Weights of a small image VQ-VAE.
Model: encoder arch resnet, encoder norm groupnorm, encoder depths [3, 3, 3], decoder norm batchnorm, decoder activation silu.
Training: normuon at rate 0.032, 6600 steps.
Data: 45211 training examples, 18.7 epochs.
Rows from block 3 of the encoder of a small image VQ-VAE, named by matrix and row number. Rows with one number belong to one channel. Each number is 200 + 30 x the weight over its row's rms, rounded and kept within 0 to 999. All counts start at 0.
After each channel's rows are labels from the 100 images, of 14976, where the channel reaches its highest value: "colour at peak" is the nearest of a few named colours to the mean colour under the peak. Only what is clearly more common there than usual is listed. The data: photos of plants and fungi (iNaturalist).
# convs0: first 3x3 conv, stride 2 (encoder.blocks.3.convs.0.weight, 192x96x3x3, each kernel summed), inputs 48-95
# convs1: second 3x3 conv (encoder.blocks.3.convs.1.weight, 192x192x3x3, transposed, each kernel summed), outputs 48-95

convs0.85,199,198,197,207,129,234,201,177,219,215,191,182,195,230,151,189,214,180,245,203,181,194,253,173,250,195,229,267,211,240,186,215,210,209,199,184,231,238,193,230,203,196,206,210,198,223,226,165
convs1.85,94,187,229,203,180,163,182,213,179,174,185,218,147,138,181,203,176,199,212,199,220,225,222,222,177,193,188,204,205,223,232,203,209,229,203,177,201,216,163,173,165,172,237,227,243,178,170,175
colour at peak: grey

convs0.58,220,242,192,202,170,200,179,169,193,172,241,216,181,219,177,198,200,236,173,195,204,200,198,200,193,149,202,229,211,201,199,173,197,265,205,209,229,165,201,211,145,135,204,132,210,167,251,168
convs1.58,200,203,222,208,174,272,192,239,196,180,208,207,249,208,231,220,212,222,207,227,233,198,211,242,241,195,240,196,189,188,168,201,171,222,174,261,237,216,177,130,231,218,146,174,190,206,188,220
colour at peak: black

convs0.2,252,196,248,229,258,133,200,212,225,193,235,205,192,287,286,182,211,204,186,219,176,203,203,196,210,189,200,209,158,220,204,193,199,186,221,193,217,187,200,217,201,211,208,211,165,207,224,205
convs1.2,238,217,217,206,223,157,203,234,225,202,214,227,193,245,198,189,201,202,160,194,199,184,258,198,192,222,191,228,229,255,245,234,229,241,229,182,213,181,179,171,173,173,237,210,182,218,185,182
colour at peak: yellow; white

convs0.162,115,165,193,167,227,197,174,179,208,253,210,196,164,170,239,181,203,194,213,242,239,176,230,183,209,212,191,215,187,200,183,195,205,201,178,241,207,129,191,201,228,231,244,191,214,197,179,231
convs1.162,253,153,207,225,173,224,237,210,198,216,177,209,241,201,206,213,192,175,208,224,243,218,233,210,189,233,173,222,247,197,214,220,153,209,237,230,168,235,249,191,192,209,182,172,186,181,215,169
colour at peak: white

convs0.127,222,224,180,232,146,236,189,170,222,181,160,226,218,205,197,254,210,176,158,230,138,207,146,209,212,197,212,173,207,208,214,196,226,156,205,222,180,143,227,167,192,188,158,131,149,238,203,227
convs1.127,186,216,183,225,126,204,218,174,198,230,202,210,207,233,145,170,226,184,210,205,195,195,161,184,205,165,182,191,162,178,196,215,141,218,256,170,169,246,192,180,157,196,193,225,187,159,192,165
colour at peak: yellow

convs0.99,282,231,204,208,222,215,162,237,179,174,146,215,202,168,179,230,201,167,270,197,192,205,285,186,218,252,154,180,223,205,215,164,225,191,196,170,203,215,186,246,211,187,196,226,207,209,210,198
convs1.99,272,222,219,162,187,205,211,223,188,214,230,224,223,200,200,190,240,222,206,232,218,205,234,198,194,184,96,198,178,171,214,218,216,212,185,179,195,227,203,217,180,231,238,209,227,209,232,169
colour at peak: white; pink

convs0.63,161,215,234,202,220,220,168,165,143,130,214,249,221,185,227,230,203,195,224,217,187,234,144,195,184,187,213,184,167,208,199,197,221,200,167,228,176,179,192,171,156,225,210,187,136,216,245,166
convs1.63,182,225,223,241,273,243,220,192,200,141,212,187,191,249,200,187,174,224,178,207,208,190,181,225,192,162,240,179,221,240,210,237,142,200,163,201,176,182,200,153,196,189,202,191,195,176,178,175
colour at peak: yellow

convs0.188,242,236,243,217,210,221,203,233,225,201,193,160,198,207,215,193,231,230,171,227,165,245,169,203,183,136,191,167,164,213,206,223,134,192,173,186,155,209,153,208,264,195,246,172,175,178,192,177
convs1.188,272,182,232,211,196,206,200,217,193,189,168,235,245,225,191,162,167,195,161,207,233,212,278,243,200,206,202,178,211,184,185,189,190,228,230,171,191,173,216,174,186,261,242,207,227,204,184,194
colour at peak: white

convs0.135,201,169,187,218,185,214,202,244,217,228,210,188,196,241,215,232,186,225,254,204,195,263,244,143,230,215,198,179,238,174,224,179,157,204,184,210,207,157,163,147,255,174,173,186,203,204,244,199
convs1.135,186,218,221,218,199,224,215,217,203,199,172,177,209,199,200,261,217,197,183,183,217,233,181,224,208,190,199,195,136,179,243,203,214,201,211,190,167,183,168,233,163,178,203,210,250,246,262,220
colour at peak: pink; white

convs0.4,203,185,210,217,183,184,226,107,166,200,162,194,196,220,244,190,155,183,196,217,203,223,188,257,205,213,184,191,204,217,186,150,158,213,169,191,183,213,211,181,187,220,166,186,212,252,191,177
convs1.4,207,240,200,214,249,192,173,225,212,246,239,196,188,239,222,194,171,214,154,219,177,196,174,170,202,233,212,249,201,263,211,272,209,183,236,186,216,225,201,211,272,240,193,155,202,214,175,195
colour at peak: grey

convs0.80,231,211,204,220,252,198,196,186,180,177,184,183,164,210,231,174,210,156,229,216,180,189,220,226,180,191,217,222,216,219,221,238,165,182,216,224,183,250,147,221,283,237,181,211,215,256,225,160
convs1.80,68,189,180,187,187,181,191,206,158,216,191,220,242,145,171,219,227,214,203,204,195,204,65,228,185,180,175,224,191,245,252,187,230,234,236,165,203,190,188,211,208,194,254,251,200,213,227,187
colour at peak: white

convs0.172,114,241,215,204,228,192,204,198,186,225,198,136,159,183,178,178,190,191,193,194,180,193,222,199,180,221,184,180,223,179,187,223,197,249,190,238,118,221,194,206,184,227,159,189,190,185,168,180
convs1.172,234,185,193,175,216,210,227,185,194,209,177,216,249,200,169,202,184,203,209,201,167,263,206,232,220,187,193,150,227,204,247,203,174,203,171,210,147,219,247,238,198,207,184,191,210,173,198,152
colour at peak: red

convs0.101,230,225,212,199,211,235,219,215,232,174,197,192,127,220,187,158,192,189,282,200,190,221,230,177,186,244,196,183,231,196,216,197,207,230,204,185,216,195,229,224,212,233,188,179,240,198,217,223
convs1.101,192,183,231,198,218,213,232,153,182,199,194,227,205,167,177,212,173,233,228,195,181,183,158,188,191,204,195,220,210,257,205,218,191,207,213,226,201,200,163,239,229,238,296,244,199,194,207,221
colour at peak: brown

convs0.33,204,161,215,188,162,204,249,212,164,199,175,207,190,196,142,212,198,165,203,225,231,220,195,133,192,207,193,202,201,198,207,182,163,190,187,185,209,159,197,127,179,198,198,206,183,199,276,210
convs1.33,176,177,212,211,195,281,205,210,189,193,195,205,231,190,175,202,193,241,208,220,175,206,204,219,197,216,250,215,244,180,173,226,205,212,175,243,224,249,315,205,263,264,204,295,228,220,205,236
colour at peak: black

convs0.178,196,192,247,168,192,177,243,200,225,195,259,206,226,239,199,178,180,193,192,192,207,204,272,258,192,197,214,197,172,176,208,208,261,180,186,199,170,178,224,223,204,236,241,231,198,181,209,202
convs1.178,179,200,227,197,171,175,193,225,192,168,184,225,184,174,280,180,217,187,183,202,187,210,219,145,209,256,166,174,185,227,226,220,234,232,252,214,209,239,207,181,137,135,167,289,219,199,200,214
colour at peak: grey

convs0.88,230,245,151,214,209,264,236,275,217,232,176,226,165,201,164,200,200,146,218,192,227,215,154,179,195,223,184,154,174,232,223,211,222,229,193,212,197,181,157,243,219,229,199,185,260,258,221,235
convs1.88,181,201,203,186,218,134,170,206,170,179,167,197,171,182,177,145,190,220,215,184,172,217,186,205,198,166,166,232,224,211,193,178,221,243,170,182,164,235,194,232,240,158,240,145,206,195,182,178
colour at peak: brown

convs0.168,208,207,193,201,179,147,190,237,178,188,241,180,182,184,178,157,191,226,159,168,163,206,232,191,186,204,206,194,175,195,175,210,213,224,200,198,179,238,226,244,205,150,177,239,207,297,159,274
convs1.168,223,237,217,230,235,212,223,214,220,173,174,198,215,216,212,194,166,224,195,192,240,230,214,236,214,185,230,160,192,212,138,189,222,198,160,200,215,189,157,190,184,157,224,204,183,176,184,183
colour at peak: brown

convs0.164,217,195,200,215,214,203,180,178,224,173,247,215,203,225,229,192,185,227,195,188,222,181,180,155,170,220,212,209,186,195,194,167,171,212,181,197,199,151,227,208,168,190,231,239,199,162,239,190
convs1.164,196,212,188,200,216,238,194,182,197,169,207,209,194,149,203,214,163,163,188,171,245,211,204,212,211,261,232,211,288,175,191,182,192,188,220,227,160,209,192,247,188,259,146,166,176,293,180,234
colour at peak: brown

convs0.11,234,120,143,208,177,270,234,231,166,184,156,229,215,210,190,196,235,228,179,173,180,198,176,204,202,147,180,231,206,234,176,197,231,175,204,202,205,157,151,184,189,150,238,183,206,205,239,158
convs1.11,219,207,184,202,179,237,187,189,206,202,184,190,148,240,220,212,208,221,170,186,240,188,239,213,213,199,218,202,208,169,211,211,178,161,175,210,197,197,155,186,183,222,177,216,191,161,259,196
colour at peak: green

convs0.102,233,174,151,152,192,193,186,221,164,180,201,195,237,175,157,201,184,208,239,203,202,189,212,172,216,227,170,193,226,238,188,202,194,180,200,177,191,204,194,207,164,142,219,226,220,211,221,199
convs1.102,151,206,216,203,189,185,198,266,200,196,218,261,175,176,218,190,210,209,215,205,215,180,202,179,215,166,202,227,190,186,223,207,171,191,245,185,223,192,213,197,230,190,250,207,181,210,261,149
colour at peak: pink

convs0.9,227,143,127,214,162,149,237,195,168,218,197,228,207,168,213,159,181,156,143,191,216,179,194,227,191,146,207,211,206,216,187,206,220,176,245,238,166,193,134,211,249,225,199,162,224,179,240,238
convs1.9,180,238,186,191,192,196,172,184,256,219,208,201,167,233,257,211,204,206,239,210,199,164,224,198,223,175,204,248,170,209,184,234,201,198,191,183,214,233,191,254,230,204,181,155,213,219,240,169
colour at peak: grey

convs0.174,145,251,183,186,167,238,170,176,173,174,221,171,176,179,231,183,188,198,184,195,189,176,247,261,156,199,207,212,249,131,134,200,231,215,199,224,194,251,253,206,190,204,206,190,239,239,117,171
convs1.174,181,226,223,233,212,220,204,198,195,161,212,192,212,209,211,183,200,233,204,184,210,181,177,209,198,218,222,250,264,244,187,259,210,220,254,243,226,263,175,192,250,214,228,188,174,177,212,209
colour at peak: brown; black

convs0.94,217,221,164,220,221,200,265,197,200,281,221,206,217,226,202,173,213,145,241,224,155,192,202,140,200,195,281,208,194,187,187,237,239,231,189,229,182,255,192,205,220,229,172,206,243,164,203,183
convs1.94,121,205,143,171,184,234,184,184,186,227,175,202,257,148,216,260,267,223,229,208,215,178,127,250,188,184,136,227,165,161,223,209,239,201,202,196,207,193,194,161,175,241,266,178,212,204,163,197
colour at peak: white

convs0.186,145,199,151,194,195,169,167,226,224,148,159,256,167,235,208,228,207,173,220,203,200,157,216,231,173,183,234,211,191,215,177,163,163,150,177,224,227,189,177,215,249,201,240,154,205,197,186,166
convs1.186,195,210,227,255,210,158,201,213,202,180,233,242,218,263,234,198,188,232,218,213,225,168,172,185,255,206,194,223,207,215,190,240,188,190,233,191,220,154,199,211,237,197,203,141,207,246,214,224
colour at peak: yellow

convs0.6,210,207,227,178,173,266,202,221,227,172,180,222,158,170,188,188,203,167,182,212,183,179,188,227,220,157,211,205,221,211,205,229,227,195,175,202,227,165,163,214,172,165,188,188,176,226,245,225
convs1.6,201,228,181,181,154,221,183,226,195,235,219,169,183,181,285,179,229,200,193,213,265,223,228,193,163,185,214,229,180,215,132,238,183,200,219,202,230,241,174,220,216,169,146,202,234,158,222,190
colour at peak: black

convs0.131,224,197,229,226,202,191,228,232,248,208,245,225,205,211,195,188,224,243,236,202,219,226,194,152,196,209,205,176,186,258,145,206,175,170,178,183,199,191,203,213,190,178,229,198,199,230,231,240
convs1.131,133,190,167,144,201,168,213,189,173,224,174,182,185,183,205,227,219,203,211,201,201,217,175,172,168,221,158,188,188,170,200,170,209,209,199,214,171,177,168,272,136,173,151,187,187,192,227,244
colour at peak: black

convs0.34,271,184,199,173,180,255,187,219,205,241,157,190,185,200,222,178,229,233,177,148,257,235,153,149,205,203,222,228,233,172,211,235,238,181,189,191,174,208,137,207,190,251,226,220,239,207,196,181
convs1.34,213,209,260,242,214,195,219,186,279,204,175,202,213,222,157,206,138,180,253,183,231,185,185,172,150,184,235,141,180,193,184,168,201,198,202,170,182,218,154,173,213,131,188,274,181,200,184,188
colour at peak: pink; white

convs0.20,223,214,221,138,202,262,250,195,191,134,169,207,206,143,179,205,171,150,160,227,197,187,205,210,212,222,173,208,187,202,223,206,176,167,217,185,178,188,190,210,204,214,259,180,176,222,178,225
convs1.20,223,236,220,203,214,218,199,226,192,210,216,200,179,206,198,228,193,223,189,206,213,199,270,194,234,169,201,201,172,180,198,160,222,204,252,192,217,188,165,231,220,171,216,218,224,189,218,192
colour at peak: green

convs0.66,179,211,246,154,199,248,203,236,227,222,229,201,181,216,186,182,230,169,220,252,252,180,183,229,230,224,193,201,152,196,152,174,194,281,197,215,186,172,171,277,180,278,206,187,195,239,143,212
convs1.66,209,213,210,200,236,163,182,214,239,187,235,217,185,214,183,207,176,177,177,185,192,221,193,213,204,227,195,125,207,244,234,191,191,221,223,177,260,157,175,165,210,169,236,172,186,186,141,172
colour at peak: pink

convs0.18,196,193,200,212,194,159,164,226,206,190,178,152,204,213,185,188,189,161,207,206,196,202,259,213,258,198,170,224,197,205,187,198,186,187,236,247,201,146,206,180,230,182,170,201,177,173,184,246
convs1.18,223,169,207,194,197,243,230,241,210,242,210,103,245,235,237,135,193,163,176,232,177,168,245,214,225,201,164,157,257,214,232,165,204,179,186,162,160,215,216,180,163,167,223,180,184,196,235,166
colour at peak: pink

convs0.49,132,202,199,209,192,204,155,196,103,207,189,234,181,202,176,226,197,206,211,219,211,255,219,182,227,219,173,201,177,186,225,200,188,161,172,184,232,277,174,181,212,200,207,188,181,129,263,191
convs1.49,230,204,197,263,256,241,194,174,197,194,215,211,200,262,182,210,168,222,170,190,221,205,185,219,233,207,206,192,204,186,217,201,174,201,173,191,166,184,231,174,204,223,201,215,230,186,207,189
colour at peak: yellow; white

convs0.39,216,200,214,168,142,191,246,264,196,210,210,204,165,199,180,172,198,175,213,261,201,232,182,198,239,215,206,210,151,196,192,212,259,189,175,200,225,205,235,203,222,248,171,221,218,262,211,216
convs1.39,190,174,241,199,180,216,194,184,258,213,200,216,271,259,189,173,161,247,209,220,121,142,179,193,156,176,190,197,228,208,162,183,204,229,205,228,198,214,229,205,262,192,222,231,200,203,206,216
colour at peak: cyan

convs0.62,182,179,195,154,145,238,233,194,249,147,198,173,170,182,247,231,212,168,195,186,164,162,212,184,197,186,190,225,185,215,213,185,177,190,191,217,221,175,232,250,161,212,210,182,172,196,247,194
convs1.62,219,171,188,234,198,205,196,206,185,186,253,215,196,247,235,183,173,198,199,178,219,209,254,221,231,231,214,185,225,201,222,208,177,184,193,193,228,214,226,137,192,229,133,244,209,146,191,177
colour at peak: yellow

convs0.143,220,173,235,178,200,218,199,197,169,251,209,256,163,285,210,206,208,204,204,161,198,169,203,206,217,210,206,169,179,203,184,204,193,217,188,221,237,182,155,170,203,176,242,200,189,257,223,233
convs1.143,106,153,163,208,209,201,177,203,184,217,176,169,213,184,194,180,196,202,226,183,182,197,127,196,204,214,213,209,164,221,236,211,223,207,221,176,212,210,211,251,205,228,197,214,212,192,187,196
colour at peak: pink

convs0.28,172,204,163,176,182,219,161,205,169,197,150,220,142,223,233,202,215,191,186,172,233,236,239,213,200,213,191,188,243,199,204,214,224,186,209,210,213,166,219,171,189,227,169,258,244,176,210,175
convs1.28,200,171,200,238,210,220,189,203,265,189,186,194,213,226,174,229,151,204,269,192,162,143,153,162,204,195,238,181,226,167,201,195,190,154,172,222,242,220,161,183,237,211,219,241,216,218,208,221
colour at peak: cyan

convs0.65,185,200,197,173,162,185,203,151,156,222,168,197,190,202,196,189,205,244,171,207,183,146,201,196,185,177,234,185,185,192,211,201,217,212,160,182,143,220,256,197,170,171,238,184,207,163,157,166
convs1.65,146,182,189,246,181,180,216,234,163,239,181,229,207,184,194,203,193,196,205,166,191,229,181,167,189,237,222,200,156,208,229,181,205,223,217,176,233,213,193,192,224,236,115,163,198,235,202,188
colour at peak: grey; pink

convs0.158,176,187,211,196,197,187,119,197,217,181,202,172,204,210,178,226,164,195,196,205,217,173,280,158,199,212,206,199,243,179,181,193,149,199,216,214,183,236,192,214,227,159,186,177,193,203,193,258
convs1.158,194,144,150,154,189,201,230,167,199,151,213,178,213,223,171,222,196,181,176,185,158,204,222,191,245,234,209,173,187,256,202,196,204,182,249,224,197,210,215,160,184,154,200,156,202,228,224,195
colour at peak: grey

convs0.138,186,158,228,186,234,167,235,192,230,297,210,170,224,243,245,226,187,183,194,221,189,164,189,174,226,191,204,208,169,209,197,184,243,231,219,187,219,168,224,239,249,251,236,249,177,211,209,188
convs1.138,235,211,175,209,216,207,180,211,173,238,194,209,235,171,210,222,252,200,181,180,233,234,224,205,180,181,199,207,166,154,230,184,217,213,240,163,164,235,269,173,156,149,165,195,207,199,207,215
colour at peak: white

convs0.189,255,223,265,254,217,251,213,166,178,230,168,210,192,199,197,210,208,166,230,221,187,174,190,182,217,204,195,216,200,189,206,223,187,178,225,213,217,238,207,244,178,194,272,176,248,236,203,170
convs1.189,206,172,212,219,159,166,221,182,172,188,227,223,209,201,213,203,169,238,167,229,164,203,254,186,216,247,168,205,243,212,242,240,207,196,237,225,196,189,189,178,165,219,195,277,217,265,242,234
colour at peak: grey

convs0.27,285,186,189,147,215,136,221,210,126,202,140,178,183,142,193,213,214,176,183,196,187,172,198,155,164,187,232,150,194,215,207,205,220,215,232,193,186,210,215,186,205,207,254,212,242,164,207,192
convs1.27,186,186,204,187,190,164,180,205,190,207,197,198,210,224,188,199,194,192,223,253,225,215,184,213,233,155,197,149,178,191,154,162,240,169,172,192,228,224,183,199,209,186,135,188,185,141,163,204
colour at peak: white; pink

convs0.140,228,228,198,235,161,150,188,201,193,190,196,207,181,174,202,218,158,232,125,161,185,162,190,198,264,239,163,199,196,245,221,194,206,215,199,244,235,204,218,175,166,188,217,198,224,181,193,201
convs1.140,134,220,196,231,185,205,205,200,231,194,212,179,194,202,172,208,265,189,161,230,163,153,233,188,225,160,126,208,178,199,214,219,186,204,123,209,173,191,163,157,179,206,292,202,186,223,186,196
colour at peak: grey

convs0.41,244,244,179,140,256,118,200,163,168,230,155,291,187,174,163,159,184,206,174,182,207,179,215,192,203,209,221,207,135,202,217,188,177,211,187,197,199,209,185,226,179,226,214,185,225,216,159,183
convs1.41,188,204,194,204,221,176,198,213,207,208,227,247,241,161,179,187,150,161,178,240,195,215,208,184,203,179,225,230,176,250,210,154,209,241,190,163,278,217,179,211,232,200,167,232,196,187,153,188
colour at peak: white; pink

convs0.36,161,184,228,180,180,212,229,264,219,199,145,189,197,173,235,227,187,187,196,179,215,282,194,219,189,182,185,166,203,191,186,200,152,201,206,189,205,194,181,208,164,238,248,226,236,254,225,198
convs1.36,157,182,237,232,237,216,193,167,158,123,220,199,192,152,222,215,164,179,186,239,201,231,193,213,244,253,242,208,188,178,196,173,210,223,177,221,238,213,181,197,203,243,178,247,202,222,198,224
colour at peak: brown

convs0.177,165,223,180,223,176,224,219,242,164,199,202,207,202,193,208,157,214,203,220,236,243,218,280,212,210,264,242,161,172,196,205,207,242,235,264,202,258,214,219,178,167,178,216,189,274,176,154,236
convs1.177,246,196,152,189,201,241,205,250,190,194,220,172,177,192,208,193,215,171,257,188,190,204,261,214,225,202,115,258,218,180,202,191,206,168,170,271,205,209,248,228,173,153,241,230,218,230,195,228
colour at peak: black

convs0.37,195,189,170,197,187,212,235,185,180,168,201,210,226,216,189,202,236,160,212,218,193,229,215,152,188,214,201,197,203,196,163,213,202,190,201,189,195,239,208,226,141,189,244,147,196,199,199,228
convs1.37,222,207,208,215,190,193,174,159,227,189,234,237,243,201,220,221,189,215,189,204,161,177,192,187,121,169,189,223,155,166,178,120,205,204,212,239,197,265,193,225,268,156,197,175,228,216,191,217
colour at peak: black

convs0.153,214,212,183,193,269,190,191,231,206,264,189,138,240,205,186,208,192,207,208,167,197,180,167,202,208,189,217,203,235,228,204,210,173,243,165,213,129,221,261,194,165,181,183,197,201,187,221,204
convs1.153,202,186,182,180,221,180,188,209,221,192,190,194,199,179,154,232,192,197,178,204,209,206,273,212,251,195,208,202,246,193,163,198,186,192,188,231,183,128,180,214,163,242,206,208,180,233,196,205
colour at peak: brown

convs0.166,164,248,149,195,205,165,207,216,168,195,205,180,186,212,175,213,163,207,228,205,212,230,226,218,211,173,195,219,182,228,192,214,207,193,241,175,172,192,158,218,249,194,163,245,207,176,234,186
convs1.166,205,192,174,214,209,166,217,200,200,189,173,192,213,232,201,196,216,208,207,211,204,196,184,218,185,221,193,230,261,200,191,196,202,191,191,195,151,216,206,218,194,207,174,216,179,201,194,177
colour at peak: pink; white

convs0.169,197,154,200,204,158,185,263,126,165,246,202,200,218,191,241,235,216,223,181,181,182,203,192,280,208,206,196,185,169,192,227,197,213,209,235,222,176,214,153,189,194,203,222,190,200,209,122,183
convs1.169,204,226,216,226,162,249,204,240,243,179,223,192,210,223,239,198,193,218,208,190,226,219,235,215,197,227,238,215,144,152,219,215,256,216,191,187,230,175,223,199,140,252,216,149,212,214,217,207
colour at peak: pink; white

convs0.38,225,223,217,232,237,228,194,137,187,167,182,169,205,225,144,224,226,192,224,193,122,223,205,168,201,164,178,209,194,169,179,225,204,232,220,208,206,184,215,183,216,181,249,144,188,217,211,224
convs1.38,173,187,220,204,213,201,174,195,204,108,207,182,215,193,236,228,148,207,187,190,255,216,219,226,208,188,224,254,171,179,195,206,193,182,201,214,208,245,184,175,231,211,160,160,203,180,191,210
colour at peak: brown

convs0.146,277,168,208,195,186,198,221,156,202,259,174,218,258,241,168,168,188,187,246,217,197,162,230,282,176,169,187,199,203,197,217,194,221,248,230,174,204,200,175,235,160,185,222,249,220,198,170,162
convs1.146,186,199,216,228,214,168,170,206,233,219,191,228,182,199,180,219,182,210,179,232,189,201,213,202,228,232,196,203,279,204,254,240,225,263,160,206,200,235,198,237,172,237,162,186,176,231,190,165
colour at peak: grey

convs0.52,181,216,242,170,197,215,247,232,217,196,229,244,205,202,223,159,200,179,220,185,207,170,193,182,159,182,202,148,191,259,194,178,152,190,213,185,180,225,210,173,165,210,239,176,194,185,169,224
convs1.52,228,158,174,222,186,151,209,239,196,199,190,176,195,193,261,190,134,211,207,167,192,193,279,188,179,191,171,189,218,180,171,186,177,212,184,202,182,201,230,166,181,156,195,222,188,121,185,198
colour at peak: yellow

convs0.29,163,177,134,172,184,208,254,147,210,175,182,162,183,188,196,205,223,184,210,204,241,217,188,206,193,164,221,188,214,227,205,188,163,189,210,198,224,224,265,224,211,201,210,152,167,160,236,229
convs1.29,159,215,268,227,232,152,197,171,218,259,219,269,210,188,204,238,194,221,154,195,143,192,199,203,211,216,252,226,133,185,180,200,216,191,212,218,229,190,210,238,261,186,124,143,193,272,209,219
colour at peak: brown

convs0.171,171,182,203,185,164,147,189,249,172,163,226,197,195,157,170,251,204,186,213,189,266,177,272,202,263,211,170,200,117,191,199,222,178,186,152,221,205,224,184,190,208,221,191,196,208,263,217,204
convs1.171,219,180,253,178,174,199,198,219,223,179,196,227,216,166,263,221,183,186,160,178,183,200,223,224,240,232,166,256,176,188,184,212,179,217,210,195,175,215,237,152,215,208,312,223,134,221,179,199
colour at peak: grey

convs0.75,176,213,189,212,218,245,239,232,210,213,202,201,176,204,213,224,231,184,167,161,201,196,222,121,175,205,115,150,186,229,190,174,169,194,186,177,196,214,161,166,191,163,217,211,203,185,209,205
convs1.75,173,188,191,167,209,174,157,213,182,237,185,184,130,167,205,187,341,221,213,194,187,196,159,204,200,225,115,214,185,200,213,208,185,256,154,208,195,213,199,184,188,151,236,180,191,203,173,216
colour at peak: grey

convs0.109,267,192,178,212,205,212,161,206,242,211,214,165,192,241,170,195,194,213,108,187,203,192,264,197,175,217,210,215,201,189,192,213,218,210,173,178,200,250,191,189,248,161,232,154,182,180,230,205
convs1.109,176,191,223,175,190,214,171,233,196,233,196,229,217,154,200,178,233,210,182,185,205,221,224,218,205,256,194,217,190,243,245,219,199,261,212,188,190,226,248,207,199,218,169,209,242,245,216,169
colour at peak: yellow; pink

convs0.48,225,180,203,223,252,123,259,255,217,212,209,199,203,184,251,185,193,226,194,180,209,219,198,212,216,212,178,236,177,196,174,197,192,170,240,169,172,207,239,244,143,184,158,182,192,184,192,242
convs1.48,267,193,200,192,243,182,191,217,193,228,223,217,198,244,206,216,210,234,219,199,203,188,259,200,257,158,201,180,212,147,260,212,190,228,217,203,196,193,223,145,155,140,166,137,221,141,214,183
colour at peak: yellow